Rows from block 8 of the text encoder of a small contrastive image-text model, named by matrix and row number. Rows with one number belong to one neuron. Each number is 128 + 24 x the weight over its row's rms, rounded and kept within 0 to 255. All counts start at 0. Numbers have three digits each.
After each neuron's rows are labels from the 100 texts, of 14848, where the neuron reaches its largest size: "tokens" is the input token at the peak. Only what is clearly more common there than usual is listed. The data: photos with spoken descriptions (Open Images, Localized Narratives).
# gate: MLP gate (text_encoder.blocks.8.mlp.gate.weight, 256x128), inputs 0-127
# fc1: MLP up (text_encoder.blocks.8.mlp.fc1.weight, 256x128), inputs 0-127
# fc2: MLP down (text_encoder.blocks.8.mlp.fc2.weight, 128x256, transposed), outputs 0-127

gate.49:123136174151138160114145144125152098079181138170117137172118104102146123149125138116130161160098147146140094159175133146118125133110139071132067108129156109157117139121086135171138142129152148160135143134106088124141085175132168134119133109117140152135136152108139090109138105108176165098099138115101159111124145127145159128126124106133098159131140131136073146095128106152131128145124
fc1.49:116156102106150177135098135130153106114167156148082123123193132134155135109183140159135144088179125151132121132169161136086139120143118119103153127119125108129132130148120079138079138148115100130131111124143091154163119148131121146083097156146162121154136117114122089119089066136101137136157132149127132150131148137060118132156162146138104139141113129147095125124129137166129138135152
fc2.49:102157089126163135134108130121119113151146102156078134119110119126129143115136126135112165139071120128106119175099119145144148130077111061122142125115156121117156121155130148159133132140153134118159129061088109138128095129112139150115069138113122049178139124131104133167100133072104134153097122117099137120128154117087118117108138131131139116116121114126140096157129129147127135114083
tokens: "grass"; "land"

gate.212:169124098136092114122129158128117132110100133125168135117098126127127100145175105097145099107091107133160149162117120156110163180154167074155120102140101147109136156119117148149124121140157103090119129129142189111158138167180103119139083150132123088147115156135105110141169132128104115117113129151109141109090114127136143124118072172147147131096127140129124115138183120117124167152137
fc1.212:130139136131139129092142145106140122126143219103112162175161149147122180166133101103102148131131145115098126106123073145121133125146098119111163122117126151121140139144178082137097134160112162109158120109134082136095143122103127122188088163149104112095121126133118147110127216106106120127130097130140130117145137147157114140134110114128107087115152125114109124131119114140116129140115
fc2.212:116112106149170114124138106152131170115145155120131109119164127190157128084160166138152146104122127118164133145164148124144149113146160107100128119119115153100127120123098133102113164168070100129094112116157159109134145155104129178143168116157107166095147129105140139094145062113165130141163105132131148128130142126144115179114108112101165152142155133133091089122123117147154120132126
tokens: "trees"; "land"

gate.90:135084152143103155133148163142112131138159138110141109108121129137114130099101137093092135146096142130128117136167151146151171144132130040150137151121081169114139114095073148172148114164159123152117142163134140119130128152140112120099115132148142157189161138141134128106132137135132139115127071165125141088130111156112131126108119128139120129157109104136128103072128165125152169166117
fc1.90:116128120129110151146155127119163183161170168117107143140185159139150144133174124147141134111159140146107097140137110168138190124144127099111115110120091121164103128124160121164140168118152121101130097121128126137121130169181126139118130138098150146130093106098120103123126121123136125153125114169115104148150117193141120167161152165166149124125157105088115099151120111128143162154154
fc2.90:167139097124136131142130097133192110139163130139132152113095117173126147121129133120113125141114099142123082093138093154144117109121112101116142099128154165106145157133152112130154128106107185125111127132148132132120106119148097112110145105110103108105139113150114124099125126115145157197135083128112149111148142178130116176111107101139144128110108110119119137143196078122178181168132
tokens: "."; "the"; "and"

gate.74:174123128139133144107137151139137096112133114166149142108104116129076076142087131099157108116136105146136120116103084131152111123164168095108124133140142152122080122108099149119120149142145154098155139122128158133138053108119134117197085131132154142141103146121123159106121094133146137149163133098097132109100094104143120132129097131155122095104105141123165090085138167131103133153106
fc1.74:140153119140144129138127110131111119098122088103087127135095137127162088116168142102162144129137115094128102084135096177117122134092122082132120121149101112132106154134127156113118151150159166093148095108164173115137138118117135081162085162125149177147129119110097179138157119169081159099134138155085133134123114147106112115099095131146118125103183120098111135133112129147130121159119
fc2.74:139162132112107145167123142105113153134100158126119120111161109120147136135104100125093106149121115080143119118120115099094125105124118130111126143126074144103167192123159100124137161108113129159080132094105183125141164099118174092135157114152143096079123135121153103117125121093113156157125093159116120124109147121112135133118115138138152182121135109127060129136158113106104126123182
tokens: "trees"; "stage"

gate.67:092125141134118133084118154107096108097150134100186134107127130124118133125089132105139125130161122093102109138132121114140135142170103102163128166097165105159107126143136194175170089128120149116107132155109158111104121144148100138128098110119147085190168150083098149099112104123133124105137104144124166143101148139117155167141121137093106123152106091162131113128094110129119140122139
fc1.67:123133157154132189161088142124171136149080167141118146104143131123121119106132122143126144103150159103095141075163100131072149144133114154090144119206076149109133166147151123115101120105105132137155110158133134130148107150108126129125137151103110124173143138164124086111157160159130160181130108111140135128154127146146113118125102142147075147122142137130147121140101104124129140147135
fc2.67:099098149143161141132131147157156107112122154111098126151143119149133107071112150123099132184117126143100135129137150121147141117133132063134138131135128145095142124169130113122119124166119093133145098092130115110111177162124126124145139133146149115100145100120127097061117083138160134146123112134114103068170149127128141102181104107161124143116147117164108123096127178109114177150156
tokens: "."; "cars"; "car"

gate.242:135121140155131107134145139107131167140102188126108112143105127110107117153064123132133129152068132094114134177145153135166140198183129090162116133123140154149116144142088150130159162100136160128126118141126146135136151136117143148153166090113164153149163147142132136161174152123143116107114160099136108107148150170081149127101128117131168124131123149131136113144136096102115138134100
fc1.242:099085151125133085114151101148092080155156150111115157162154135146137110138124138148109143129094124148109105138103102092131080114119114184144099157143138128108094119091138098112102124145129091145120152112111068137131112112098109105102106130144107143127136131107127129066078144087133121112145100186093164117129126106121135120132099121085078102108120140122098139106145120154133112116133
fc2.242:136158154150127128133132120126142095165127132147138119132140153128145096137126152112121154124122125134117125151178128110104075096145140208091136124109119170124149095123117058140136143124141142132144113121127128121163021123129124117170113139127097151144174108156121146102136141111162142109161151190149123146122121135123112137109158124126117117124163131140146138125123081146095111098118
tokens: "grass"

gate.210:100108129121115122118146140122123107120150149109124144157104149142130080129101137085119117085051114127171142112130112142130101138151127049168167121113134116111135130121124140130154109141147104154104169155104085158136072151121118149141111106139152133185138172157143148137155153069140128171110117124090109139122108146112138119104101117111124145145106102115083094117125119122132110119113
fc1.210:131135172139111127157147133154127101132124088129114127137079117110130163142171146094123157169102140093137102110133140137120119124107111155123136106163125156115077158126123115094114193136117147091125164152097144109132102115120138087114171084120134111120172132144157153135138152084147123127128167128129151109159155094152129130102110112100060094143110123131136117138168119107112114170168
fc2.210:126119126139119138089152100143086108171081091105089116153132113104114108125116126157084106143171113112140158085173112112043130114136129125120148101105097127155117147117092101148119172174103160139133112162123137151161140145125131124124121124124139172142137098109130146138086127132120130152122144158120114124130084144183123091143119127129104100183120125138104162150115140145107114103129
tokens: "tree"

gate.11:141076172146103103130152163163131149093123145133150127159102091110143107104131146096161128112116110153148122099146164099120110137154141078145136101135123094147141143081118082155140154157151116136092103139108111126170030137177149131132110172120099130151155130159115124118123089147168104134116134144146143108110131113116116106133124103129115154135112131130087138106111129115111114122100
fc1.11:129149114119123080079104128137139137147128081146137128146156120123147134134138129127107135099113153159078098179159142136147141147170163103122148093142170105109177083129139137152129131108115109140121116139146110109187107140136124121106102132147163137083110117141151168098170164144118147102156123157081131120131147168097137164149107154185118116105135133081128114131150132152137155145138
fc2.11:151122132154156140094089145122074147116149106153125131135166100091150116139134111130122129152134153093138067135152158179122121127130091134123140105121136108104167158157145176125114124140124113121125113131156135120129089139104122131107083103157160116131098135128148123124094170133106150077134052156137154127119130108141122107146136130134138098097112141114120158088162123135174113178080
tokens: "tree"

gate.39:126110147144138134154131117138149106096164100130117144135090116175136118127121151149142117154099132145115120108152151120171133183096167136137104163165179101164088128124162085130129121153132165143134132108153124128142121152139118144130116113192132190121104143141151104192147120163172125114124146121080109142100131108133146169111159095140161153121112120157087103108125113110120131113121
fc1.39:122130182145104157119139146150110165092129120166137173153135113131126105130229132120126124136129095142147097139153147110143120096099142186123157136133131048123131135135081102096117102128103150133113136123132133133121119143166130145100137154099148147159144153102125121176123069130131146137122099167121141139123129123080143132115142132137095152126119121160125120138106137166151108130143
fc2.39:141153130137100127103122119118129132120095117122068135088129154150108093165159121130118111127062118127108108170161112118118128098097133096113129143097152127105148086131087144148166116112128149127156117127107081137126036110112145147137133128092130118137101153146145147166132103119053109129126108132167139147119130153149121116142100168127104132119133134091130083127143101150142138141151
tokens: "leaves"; "tree"

gate.135:111174132153157120141134158152120080158170150139146124152122130101118141180146134143125122100117157122140141174137117099168108125199140094100150140130134135125121125111126069160155130135184154132094174147149099136137159132147125123140119135146137148096155129151160116102119155134161140102126114075166137177134146112112093088105137143140159124125112117124148112155173110127091132119137
fc1.135:138092141110151129118135118133123149169099150138117093131175142125166129112127134156135157128114100119130120112128175146068124151088125129149084063108142109123133145134144131144147154163094123134128121113150063128142152126150132129085092126113131093121111091127132135137096124186106135143124107196120108108143093092083126119119150089132076140140118168138096134121108141136139099130118
fc2.135:140112100075144145111131129142103144126110169112153093083124156130152093081141099139084156151081142105148139122080129113128122118086175097124109131128162136129108136120148118135122111120133109150141118152115131123140057115130152149127117108120108094100172128161175142163132111143151138141113137124141120142118099148144151092132084173122099145139099170085129115143130118120184095110142
tokens: "are"

gate.248:114085151146129144098128118122124097096118111113183135138139142123170106132111173081108132185096120130149131108154098119156136134136149100119137132129145117154095113095104112116134126164128120139125131122106143101132151137151142155098128118139101164177182162131117193135157120159203101119104138117130121133090139112079104114142109127102169146151146132144118127104099099118105130130084
fc1.248:126127165124105121129155148121158154126141130175099117142147162131117147149190109144119141078102171127126164133111124158135102116110165205130121148103162132117102135123157162151103133136154178135118127118160123166154076129151111159101113098118135167161142126082123123133141100115116171109148134119113142124115101160140140135112119130132104112115151163168123095163130124142114120093177
fc2.248:146155133115139094065126126143138127117141117083130139108096078116096125125135120122098142122101140080137114120149130115126101123073120075099099116068142141129120137127095098160095120114132165147114151146087101110143078116154124149133157156108072154116107114126123158144150114166083122116144147119158146114105164115129164150139179107150124130098159141139141125129121103122149146111168
tokens: "leaves"; "green"; "plant"; "tree"

gate.188:128080156136181135128128108128141134131137145171183132148100126148116136151076132136143167130077112156155138119190180124128116161156127105146127135113167101131150146147125103172114138144137152101127123135117106109130083162181121139117103138093144128177131125102149123136101098149167149115093107115181149117120147128124120113138194124153133144129133137128094142124107153127097130104114
fc1.188:111158169137142172134160135143135166056143131115130099133164126153121157111203129132138152095148126136156136132178129165105134074120160141130143114166082118142165131138077126131157113114157170130112161136137083128118109103152136124108128109108109125113115151148124105153114111073151110161144107123123121148136128115103138140116170118120071122129131122138141139110117166130155118143155
fc2.188:116140160160134102143156118129121160135135138117095135147106134174120141123098158128117148115181139110117133123155156163137124115154133047114134142117138145110167112112139153099119135120110119137134160107192117141183183138130139106159122159106100127125147112101148174201114103108133118104124126115141097127171170117112087136120109154145144122153131101114098086150133146125148141146111
tokens: "grass"

gate.197:109126098151127108111156094142158143099073183100122160148118093136102148136112130141166157144114161138165143127165128131118122143171155147164142116147093101086130149147128147102087092157098109107136153130112141158163108157153121129121088089168141127134132083114135107117125117127128148126140151133151161093136147138177142103123135129163180136091132123144177119138140140135123167086137
fc1.197:125131085129149158137094175108116124110127163162113103135113106107103081100152108186151123101139146137100140131146133144122088111157115170119105112162123088141142123175146155108072175112148129124153099111147085169103111128141109082141085149114131135128109127147101141110132086119098104075151113149118154138165133118103104145140162150143137128095134137133113151141106128122152128132091
fc2.197:152103149118138150096144162092127159120116148140122129124105103150096140125107146145116131105092151100111127117083111099161102144158141144135120185140140145127141109165140121097106105129138078140084147083156147123129135114106117105151128135116093152114134160170153138144156116167153164152111110113132148119084169153141116148113150125116182113134140137070155148124121162146175107138068
tokens: "grass"; "dark"; "mountains"

gate.154:136127129132132121140134148144148126093095149190119162144128099119101108130093111111083102163095157119132142126151171160134127153118155097109133123133165140169105139124148148160114144090152176158150079149128138112147081154118131118142139121101146148114171164171159149162184165159188123110111166076110133138143158126127141154126144132138146145120139159131133122133115124133149122133103
fc1.154:106125073125129151159126102104122172101133182115126155156148113120186135116094128114130149111133138115113110133116147139129169118116097094160126136083126090171121111133112099129149121069125100150140095143141155128155142152146149132108149102103138073131115137119181142163126173156121113110160157109099157124166147148132125179154157122133150142102128145123118125128145112135129145130060
fc2.154:136143085129121130160159122127122178129127162110115127104125127118155146157180125113199123136155119122128133109084140151158195162115131071156142108141150104147089137125162185122116130089084116133127131106102136144128158117116113150150128122159143085123093122135130131140132155167146119102144090074125108155161120123137138128151104148113108130130126124137073107134171142125140161138141
tokens: "grass"

gate.37:127127120141152186121146197131110146119136145150150168115143147129142117116153131137123127121177132127141142104128147125136172136146154026126110090113125121123156172103145150153133119143133127147168129135152133155100149156096155132154166191102124097174132166140110169110131130142124123114109137161157133140164119131120123103154089124152126136133124110124101123099088137119153118141101
fc1.37:131129120167090104153121146125143111114122088154082101111154141129177138108138103116168095121129111130117142156140141142149127120144168133093152122128149089128170153138105114126178102164116131172172121174166141166119104116189135146075094126107133177138100123120150157159131127143162139128117126065124119163126101133169154133145126102126123137135151146141141109158137120152138144126158
fc2.37:111132141124090128140123118112135147067128114140152143089098110114095114140095113096161139115123143139100140075136133111110122118147078106071121154145160139117102148114127098097122110089155096101140115157148111103085086076130120113106138100116134075135120130133109104130142151142109122132145097093129134099134112104128102115161166108146159139112119115136180163117071091087119142136125
tokens: "trees"; "."; "at"

gate.198:165094203118118113072141149140134111144111089147203136130118095123101124099153146113092122136098128109116135137124156100137123117170137100152139137110130120134128117100095124144154130121113138165113169099122065146155137140151127121118149134120121090119173122109143148115135108185159134162110144147137126130110125114104142125165115154141190144141122105128133140130173167086140140138148
fc1.198:176091186122125129119049113111161153103116128192127174113112120120104135070129161116122087121116091137144172103125128139150125117142119152135139149141127146119112169120105116114173101101112147136115148146134133132118118117100110105090105102150102144093089118136157137157154117114180123117102166144109126116079123129159151157154110119105145161121134117148159142128152135114115145122133
fc2.198:089111158149145162156122147116129083127166099137129156152138117095147172145166134129110143141110159121152114139068117122133134125149116113084143141140085186115135149122090145121125101133145143150171150116111128126162126137130146136144131154152155108137149138126129132141087122106063115093115118127157123149096152128124133143126132157075180104154140108120190122120126109104113170147077
tokens: "many"; "group"

gate.16:110157198127157134145089128106118087115151165134165100165140106095114114130134133104135130107087093166118161149193163099134127146122147071118128125161137115161139155132137123156168122130139109143092152133126121142118101127169126142104136177148139168118125148149129148157130090114130142156088099091137135140148088108136120100094133165148136102140123162131095121113136133128095143132093
fc1.16:139123158126111101113093135137116141144168112091113121172079079152158113136164150103109165139127141101091111126112122087119116134093126105139084104118113124163112137115092118137146131094124146126114105153118141107134151117090093123127146151134127119092139112140120211117110146089115153111147171091131111155096147099081120118118131112087133132131122105083124119103143143130123143161068
fc2.16:145070099126128125121114125104128170133117118091074105142114175158157118139126124133137116126146102143109157103107129109076133139147163179173094134109130122172117146108125185145140119146092138127131143129162144139128064139062124131124106152109132140120110100138096152102140152095108125096139108098139113171112122153075114146122157131149138128142144111116123137109161160140102105132098
tokens: "are"

gate.178:144080121109153136093124150086150118134053150107121139116103135137124168119169124156137097105101137159135156128114122110099121149158124147132156148114146131118117159115151146145133141166134130133150164147139110190102112126154150094102139120119115147167154149132115080125139166170132116115126128141154170141143161123144090094140126148132155155121115116175104154121071143111108084087143
fc1.178:149128140088124125103108160129159153136088130129139133093101141147107162109083127166161097194160090124126130111087148081120112161118141152158157136153118149105146117150119111148116121119127162143108106149126190160125096152124164107135172107148132091120097105159121111094126132153163171132158146103098130089151098140118139142120093116144126119096103108138153128150123152140124153114090
fc2.178:180135121089123172109128129140102104137105122116137131084131114106150160127143133167123113077132133175125111085135176096119115139157198147083141083120128167102057120107100090138125124131161121105123119136152110121125134131145116146108136094136104138131148104151162116078098139091136134099111175117095134125112163124136116137123162126116131146115118150105177154121138111122138116150119
tokens: "."; "the"; "and"; "<end>"

gate.218:141137145123142097110152114101117107130154135146163113129096165083090141111112129139175138114047107123076134133116111139097157158132159100094143145162141145161136166112124111137197127132158162091118143136130098110128103108140138149103119096143147091162137123133151147099154130127151140158106127075131119102072138147155141100141115103137127118150116145122101113134178119113112117137115
fc1.218:121147107129113098128195129149125104111107233124079133132139155115138162147065123151161109143122135140131139149103164140123104160141106137120120106110075141134106136123134137113159137104092116158149170145126112114127130135111138116142075115125119126164148116104144093091118150134116097162149150067155147122136134123162140126141124106128106131098126098146117114129118125144153137120173
fc2.218:097136131123134151174121122159092119107098120163150113137121100127135136142096120118104126109095083136116099144076101103116131161102110136109119148108126133133093139128104070158168152075123122135126123116103158092087153106140131102136149149130096075113174097156145137106142075132177124152105128099109137123158137077114114127149148104153103126125100117128129124088122080114114133118162
tokens: "many"; "number"; "lot"

gate.96:093115126165122115113105151141176077133157111144107120119123144107132181089125156109103118097130132087134146137110106073146162106129143105104117108154101089125112161116118126135128072095145097115137139122137092112123136150112141121111114131141156089078125143127083137155094087168148139154094145195161137100113131111136137096133106158157149128143149086126135118122121164110156120127133
fc1.96:128099106107127104135110101179116135133108120141115108135133111112152102146141116129156134129106133132141150176100122171097099182129157122128109160104154122113097098146122072108208166139071119104137094181115120080106123099128069104110113110121138119099133129149130130110134160077132127151125125115155152090151104149132133124128117144144170149128116155099122137138105143131158109123109
fc2.96:143135142139116081148108141140122092151130106132160079132114098128110129128101167123123146139116068110108159131141072091106140178104172150140147146096158144081136133160097142131147085124089128134126107188098138116127089108105119125120167116131142111128152159132088149136138083147112159144156132093119123135155137125106117106135126147120132137137133170147133134154142153158181127160167
tokens: "are"

gate.95:128135142155134106103148148141152132149158162138148167126106107086096122152123135113148129145130148150111141149158105114141132125145162122136137082111172133109150146110110129142100108160148143147132169132136142123131071143180128115227129178122152118160159128151151127105084119093131144128103144129114145115150104137110094116137110113169054123099126104111097136150131124146122133137095
fc1.95:091138170094117077084144119121117121132120077077077124119113091147127128115103126104107099133109129116088118129118153116148139138113124078126116096107119149168169109141075109169115102136179098120109104141095079138121147096115128119112135131128135142089170133086136109179141151132145107140105129075140140122132103151159122121119117132127153125141142144081149116160101140149146137127108
fc2.95:127109119123124147103118133115153143097109146155106122140126152108112137131120114141124121131146137151105124096118124133135133133158108155121108134137175147107117103088160129138120097124141105080129119199144075129165047108200113098076100137104103128113106140098159100157117148127160116121122098136158107126215153133158115125149165120130133109102119155145146127134142129144138134138123
tokens: "trees"; "at"

gate.104:095104120132123131117148156140126149087112127095163166136106105125094123131143122124172143120115163143121095110155135117123080169102134199124124155126142081060120106153161153108096132123150133106136127092126145143121091132168139134110097084111150136148149135155090104104133094135097127157144089158149147122149107127109148146151128166125150139105082077134101111121128147140116105158115
fc1.104:103113108131122142153123161139150191111104184132081106132118132145134110136118090128165172142136177137131133134119141147096101112121120143127137179141152159121054153122157119108140155156084098097133137099113125130116110106118125142132110161108122140115138143155098106089095110128094116125165130144138132154091148101128138139145131184129092122127156162154123152098089105088134097128140
fc2.104:107121105126146136087138152112082117096121156142107142154134102120088146135086129120065123079140119115133143134104118106120147113104149097130147156136141137096142120116124153134089097150134148127113145075142152100135188118125149122149149122138114091090144144103107134113112120141156174172143131130107131113121135123116173125128103115180173138155125102102078156109095170085151156148115
tokens: "red"; "orange"; "pink"; "<end>"

gate.72:137104158140130104127170133108144155118133118132134113119163123154147105136053114099107143099053113096144118134126117134134101141155134087120121141164134146131113111106136116165186156148153131126090160120116093087151067137165134158156093157115134177129148119128136120122142143133178129164126079144139130128118102082106124084124121140147161112133116133126139110143167159140139124128129
fc1.72:131104083151140167141113114085112135112158124113163146112102125131131106084037126141131119127148140137143095126146156108128119152110124118149111112117113185127156123137126120112125127126090104153124113118119128154094161162105127109162127151114124137149099144155093098142164114193117091143138136175099127148094142166121154135127131132148173164097157141126118126132122131092076122098097
fc2.72:128156141109128115175102160139124108138177138141164126096139111098065121094142164151138173119106110159158135147125136113179154178112109135100169103175125154110122110119156168082151121141136126116123115066091115107101182146126130174133107123132146117132161126147128123126112154093137128130117138127131139122083147116077165137109122139147125121139134109131122116141131115110160156138172
tokens: "tree"; "plant"; "people"; "persons"

gate.225:086116145147116147137132153119130172135151184114131124108089113134118123143053140094114143144076109153099097086104123102076133089097137040134128153138149101094146129102119076107142128146142136129165131157085170113128092134137148156168134132122123110159128152154106149136152138136138165136124130084121130128140120089130114124122115111118152140138136130103121133135142147128125134112098
fc1.225:098163134146136158141149137142138080167102103116120121132138164130145113162087158125098145140137125097139108138150136125113130130111111136136138109090110109160103157139099151165170079155124120171154130144144157132153135171131145117114145106089175120142154134122110087124152112181162153134123177138132153127102128145120133110147114137165146154111191145143184150141151092110176115128132
fc2.225:065133130150146138149112102176183111162122107160135147155131107145111142128140142104101177126120155102099125145153117109098149146161102117112104078114090137148157096092152141101142104136104130134113173112140133155081179125141153123141154179102109116145140116113141144108113110126077105147142140144113144134138143157137150078121125148145111160092149096165157138110107107119130115134105
tokens: "trees"; "at"

gate.106:125143159152123160130120125083153100095115163091114115162159115139154107142088147144115157131116127190088128175155143105168128121118145095146117146131124124138106139115147113142164128111136132123079120131103064145147118138125112146141139118171178133080095141158133124089126139098169100104106121119115147099105181173125105116086164175156125117140133146141130125125122121104127102124121
fc1.106:143080150132106060089127130106109093146101084074106087153060075129134118129117120112092138117094112113090132124115138110181110168141141141156173123124152131116125135098101111111139128137131151103145135133081123149121145103093111136139108111133095140101176161154117175157129151108096130103096124117135108103120124105121134144107141104104123107117130143141099155114145129137139148137100
fc2.106:141119129116074111137175113090108120135104118075101111115138142145109101179113124122126159091142137185141135095142168118128115124139139197152153153157137135126137118099115136121122153128113101121128113160161151132189107123146154104115093100159135139119149160105098173158138111124125135081159143149129123140119121083118127193102159125114149099137154139128128092164137136133110121135143
tokens: "trees"; "black"; "ground"; "people"

gate.247:155139140139112140122151172094121127129109091147164135109121091132141105156117133062117100143118109149104099154135112110177145134119117107175122136137172163112144149151115079128134073102125100142136155118093112135145136140130129142168123182137108079162166134159150124131138152128116121163125138141147103129090124103171142133131122127115097156125165117159120182083101165138138131143100
fc1.247:124154095110126096133107130117116113108125108083117130104123093124166140148098129105123116159116147087122101118113096114103141159135106066123110110081107159114111121084074113163130124108148150135147124127165091148090152102117152123102085168147105105111175131151120175129116158119098135172142150148104122157152130106151134094147109125083091127126113132117096145098099131140097125119089
fc2.247:083095144101126132085111129108124137120109187134141074141147147164090153147145137165127123130181113139132095116128111157126106140137151139137154162165137140099100131129123124140189111114087143140138101084109143143110101113144106157133093111132110110103101133109094139074107098089135117110131118111101141120124151112104103140086158136114151168111175122121104153164144124094165141129108
tokens: "are"; "flowers"; "flower"

gate.127:159101194133117145131109140130137156149141163176138173103086124121140132134096129082142120133089127126156153135153145080127122110173131084118112120168139129159152132117132102155144127113126140149129134151132076125140160179139120148114159140098116122141195133118128122117126107134179124167119172118144137106110151110177123153172111173128108145110125135118148098102132128089121153144128
fc1.127:148119105140108143150114141113096120154077153105155163130129136151139097104090114094089137135151128121156079131123172115155137164138067120137117132107094108114116124136143133120115145147089104116142109123088127139124175138123122105172112149156114111153122173145114140132140143145110126083072119167164164127183109097106124118159136107146151125151104139082095141112133091143113124099093
fc2.127:131103110148069118124140146135151130141105147178098128117152141153158113109106108116149123128105127133153104123120121094174125144149160165147147114129124103099084143155117168132150090135118083082115114149131128150153154120169131142139122089104139155095163129145112059122138169090167134151105134143109156114115094161125149146115151095110117163147119161109106150158116086123106101106150
tokens: "many"; "are"; "group"

gate.51:118112168152111122135122131142130113091146092148179160141111120136159106112181150114127118177126105081106152131120156089104098111174068105151152150153186094149125101138136108097098138157162117139134120109067096122094130122117135136128107147155120097076144107164134143114125148148106145111127093139112139152141126118125144146092139143103164132116139150130133145167115106108088137126130
fc1.51:137119139150146138153126116123156129120114115168151191103117132135103164130141129183130159141150132150117145157095159092167103171155155157143141151157152121107086170135150117153141120114099159127173135132166126121137086125114116106134170064147139111127122159124102109095129122165115121110138118136153141096159133122163147167122096100138149149149105092158148103155140124097148149120168
fc2.51:084092101110093106132161152132116144123138080159124111134124127140151101145127129119138078138116149086136133138166110111143144116152149151195112128136117136132144115114097158109082103130131146080156099145144137104156086137100089144124087163099136161091117146100104129137133173131142098101169094132106139152147102168144108155143120117098151107115123116096137136163145087103091119124123
tokens: "many"; "group"

gate.119:139087176129124110083146088108149129128119131085122100103129113133133159132067146143107169104081125100146154070138150130133140153121155097120132107142122090122139109156140115140157141155107100170120119168161123105100090112082147126100113109129141151160121103139105131137147135151158107158089143095131137131088158170139158120139129137164172075126117147117115148148147112124122133102109
fc1.119:107146098117133152123159108153161110123175205112082116152138128128141150148137142148141127129109129135154136134112122128090100103094151157121110164140145128120160129145110106140142152108116082156141136166157094142129119123143154103116108082100117112121096103108100179151163109101137092168121104100096158119119171108091164112113146133128127091118145129115082109127157104123149091126166
fc2.119:108160130122132109162123173153152125132130097150123109111144125078129123124113112126075131097160152103125100148062118149112193131132105090123136089099179174120183141096154106144130147109173125130135147096140149129127120116120157133147161131154116098084148155126133133121144137087164116115121115135123123114123153144172101095114149109174128123107133120152088110098128151150138111107101
tokens: "grass"; "clouds"; "blue"; "<end>"

gate.38:147125121128103096140126117129101083114077176163124148119089112138092123113054109144100109148085112113100106144130173102140131113109161124172090133094159126117088110151148128138118154098091135140145116104147142136119061137129122139133149103116155109098123104124114163124140167140160128108140136102112117097128110122143136100130130085149092101125102129154158110157173108154136122141108
fc1.38:178153104096142146119117107104143159127076112144117143106100111142105160162132136115133148111121113124112092091090136169114136098096130080114113143141115111128106101146161105163140121078179138091130108117070122079135148158116122153140130074105151104096135137097129083132120109146135132114134135116098114112129138132122132135133111137125122040114118110109118102122138141139096148118087
fc2.38:112134077118139143114096123149121112112110137121100108097126097148129156110148130116182155137172125090140100115071130158162170141113146092124122125155153072154108135133132192109120112103122156145124110130135136139100187144090143138115115135164161137097111107116123103164115122140080096122108121104128129107122118116069133138160106148129136114133125130120055107131148118140147165130139
tokens: "grass"

gate.147:142132196159119156138101154115161107151148086192166142113101137134115147102181138120134124147128114118128154126144135180151144137186122083095126112190152143137139129134145149131128110136158169124094143148128064166138169138141121149134139106142110148149160134135138175124117139136141130111102172128136140116088123118137104153113155128134105111091129097142130147142134150118128159135098
fc1.147:126150201131098152171097128093177112125106113169152125123113131132114117116140130124101119151106109094111148148118145162146176115147139127127132117146155155160117133116125169085153090109110154141128157139116113131129135145102117145119093099156122113170151157161140154182142129132134124109141188085120130118067143117161143163141166110123144111090133118162156086157122120120121146115138
fc2.147:111130122144126106120139093119148122135127092125149153149081161106134123135174137115106166122090146101147135150159108121128157120103167158117133121170139144131130129131101106147103119105109175147145139078102141092157182124122141125131146126120106080133065147136113121112144118067135097163122127171130088118111145173172129161120110127125167125118125099141199112126115139114151147138134
tokens: "many"; "group"; "number"

gate.159:132145114151128126118163119072105128129108200117150100127160170136082149141123121115112140120113094177121122147143096125155150170136138072130105168115094143147109146143111128089170133127137084128090123139126119144141148123133148157131107129141138121145161152111178160125118132144073103115104151083115120163086143110127128117074143144133144125157129107094142136141155121166129156144100
fc1.159:085130113132140165130082127160117075157132126147139121106136108131183134133111120114108107150106135119084124116108124112149092098107141155101121091163153101127159106125156160154109092092137162128147114126152115152135090170147097130098129150102104157098084126145114096155139182067133153128136124136149108111157135137133111094141140128156094122117152132165100117144091151135140097171132
fc2.159:141117144139143117140155126156110120120145134147131131086087106146159113110137100141129147125122143066114133114118170080155084104145140188118134126118100129132143112131091129166117135121084140128155134100105097120098040127141099122164183160153108188114126162143121116105149149136137157133117140140124115148118099156106106133155133134140167130132127152142153153134076130115116163144106
tokens: "."; "and"; "the"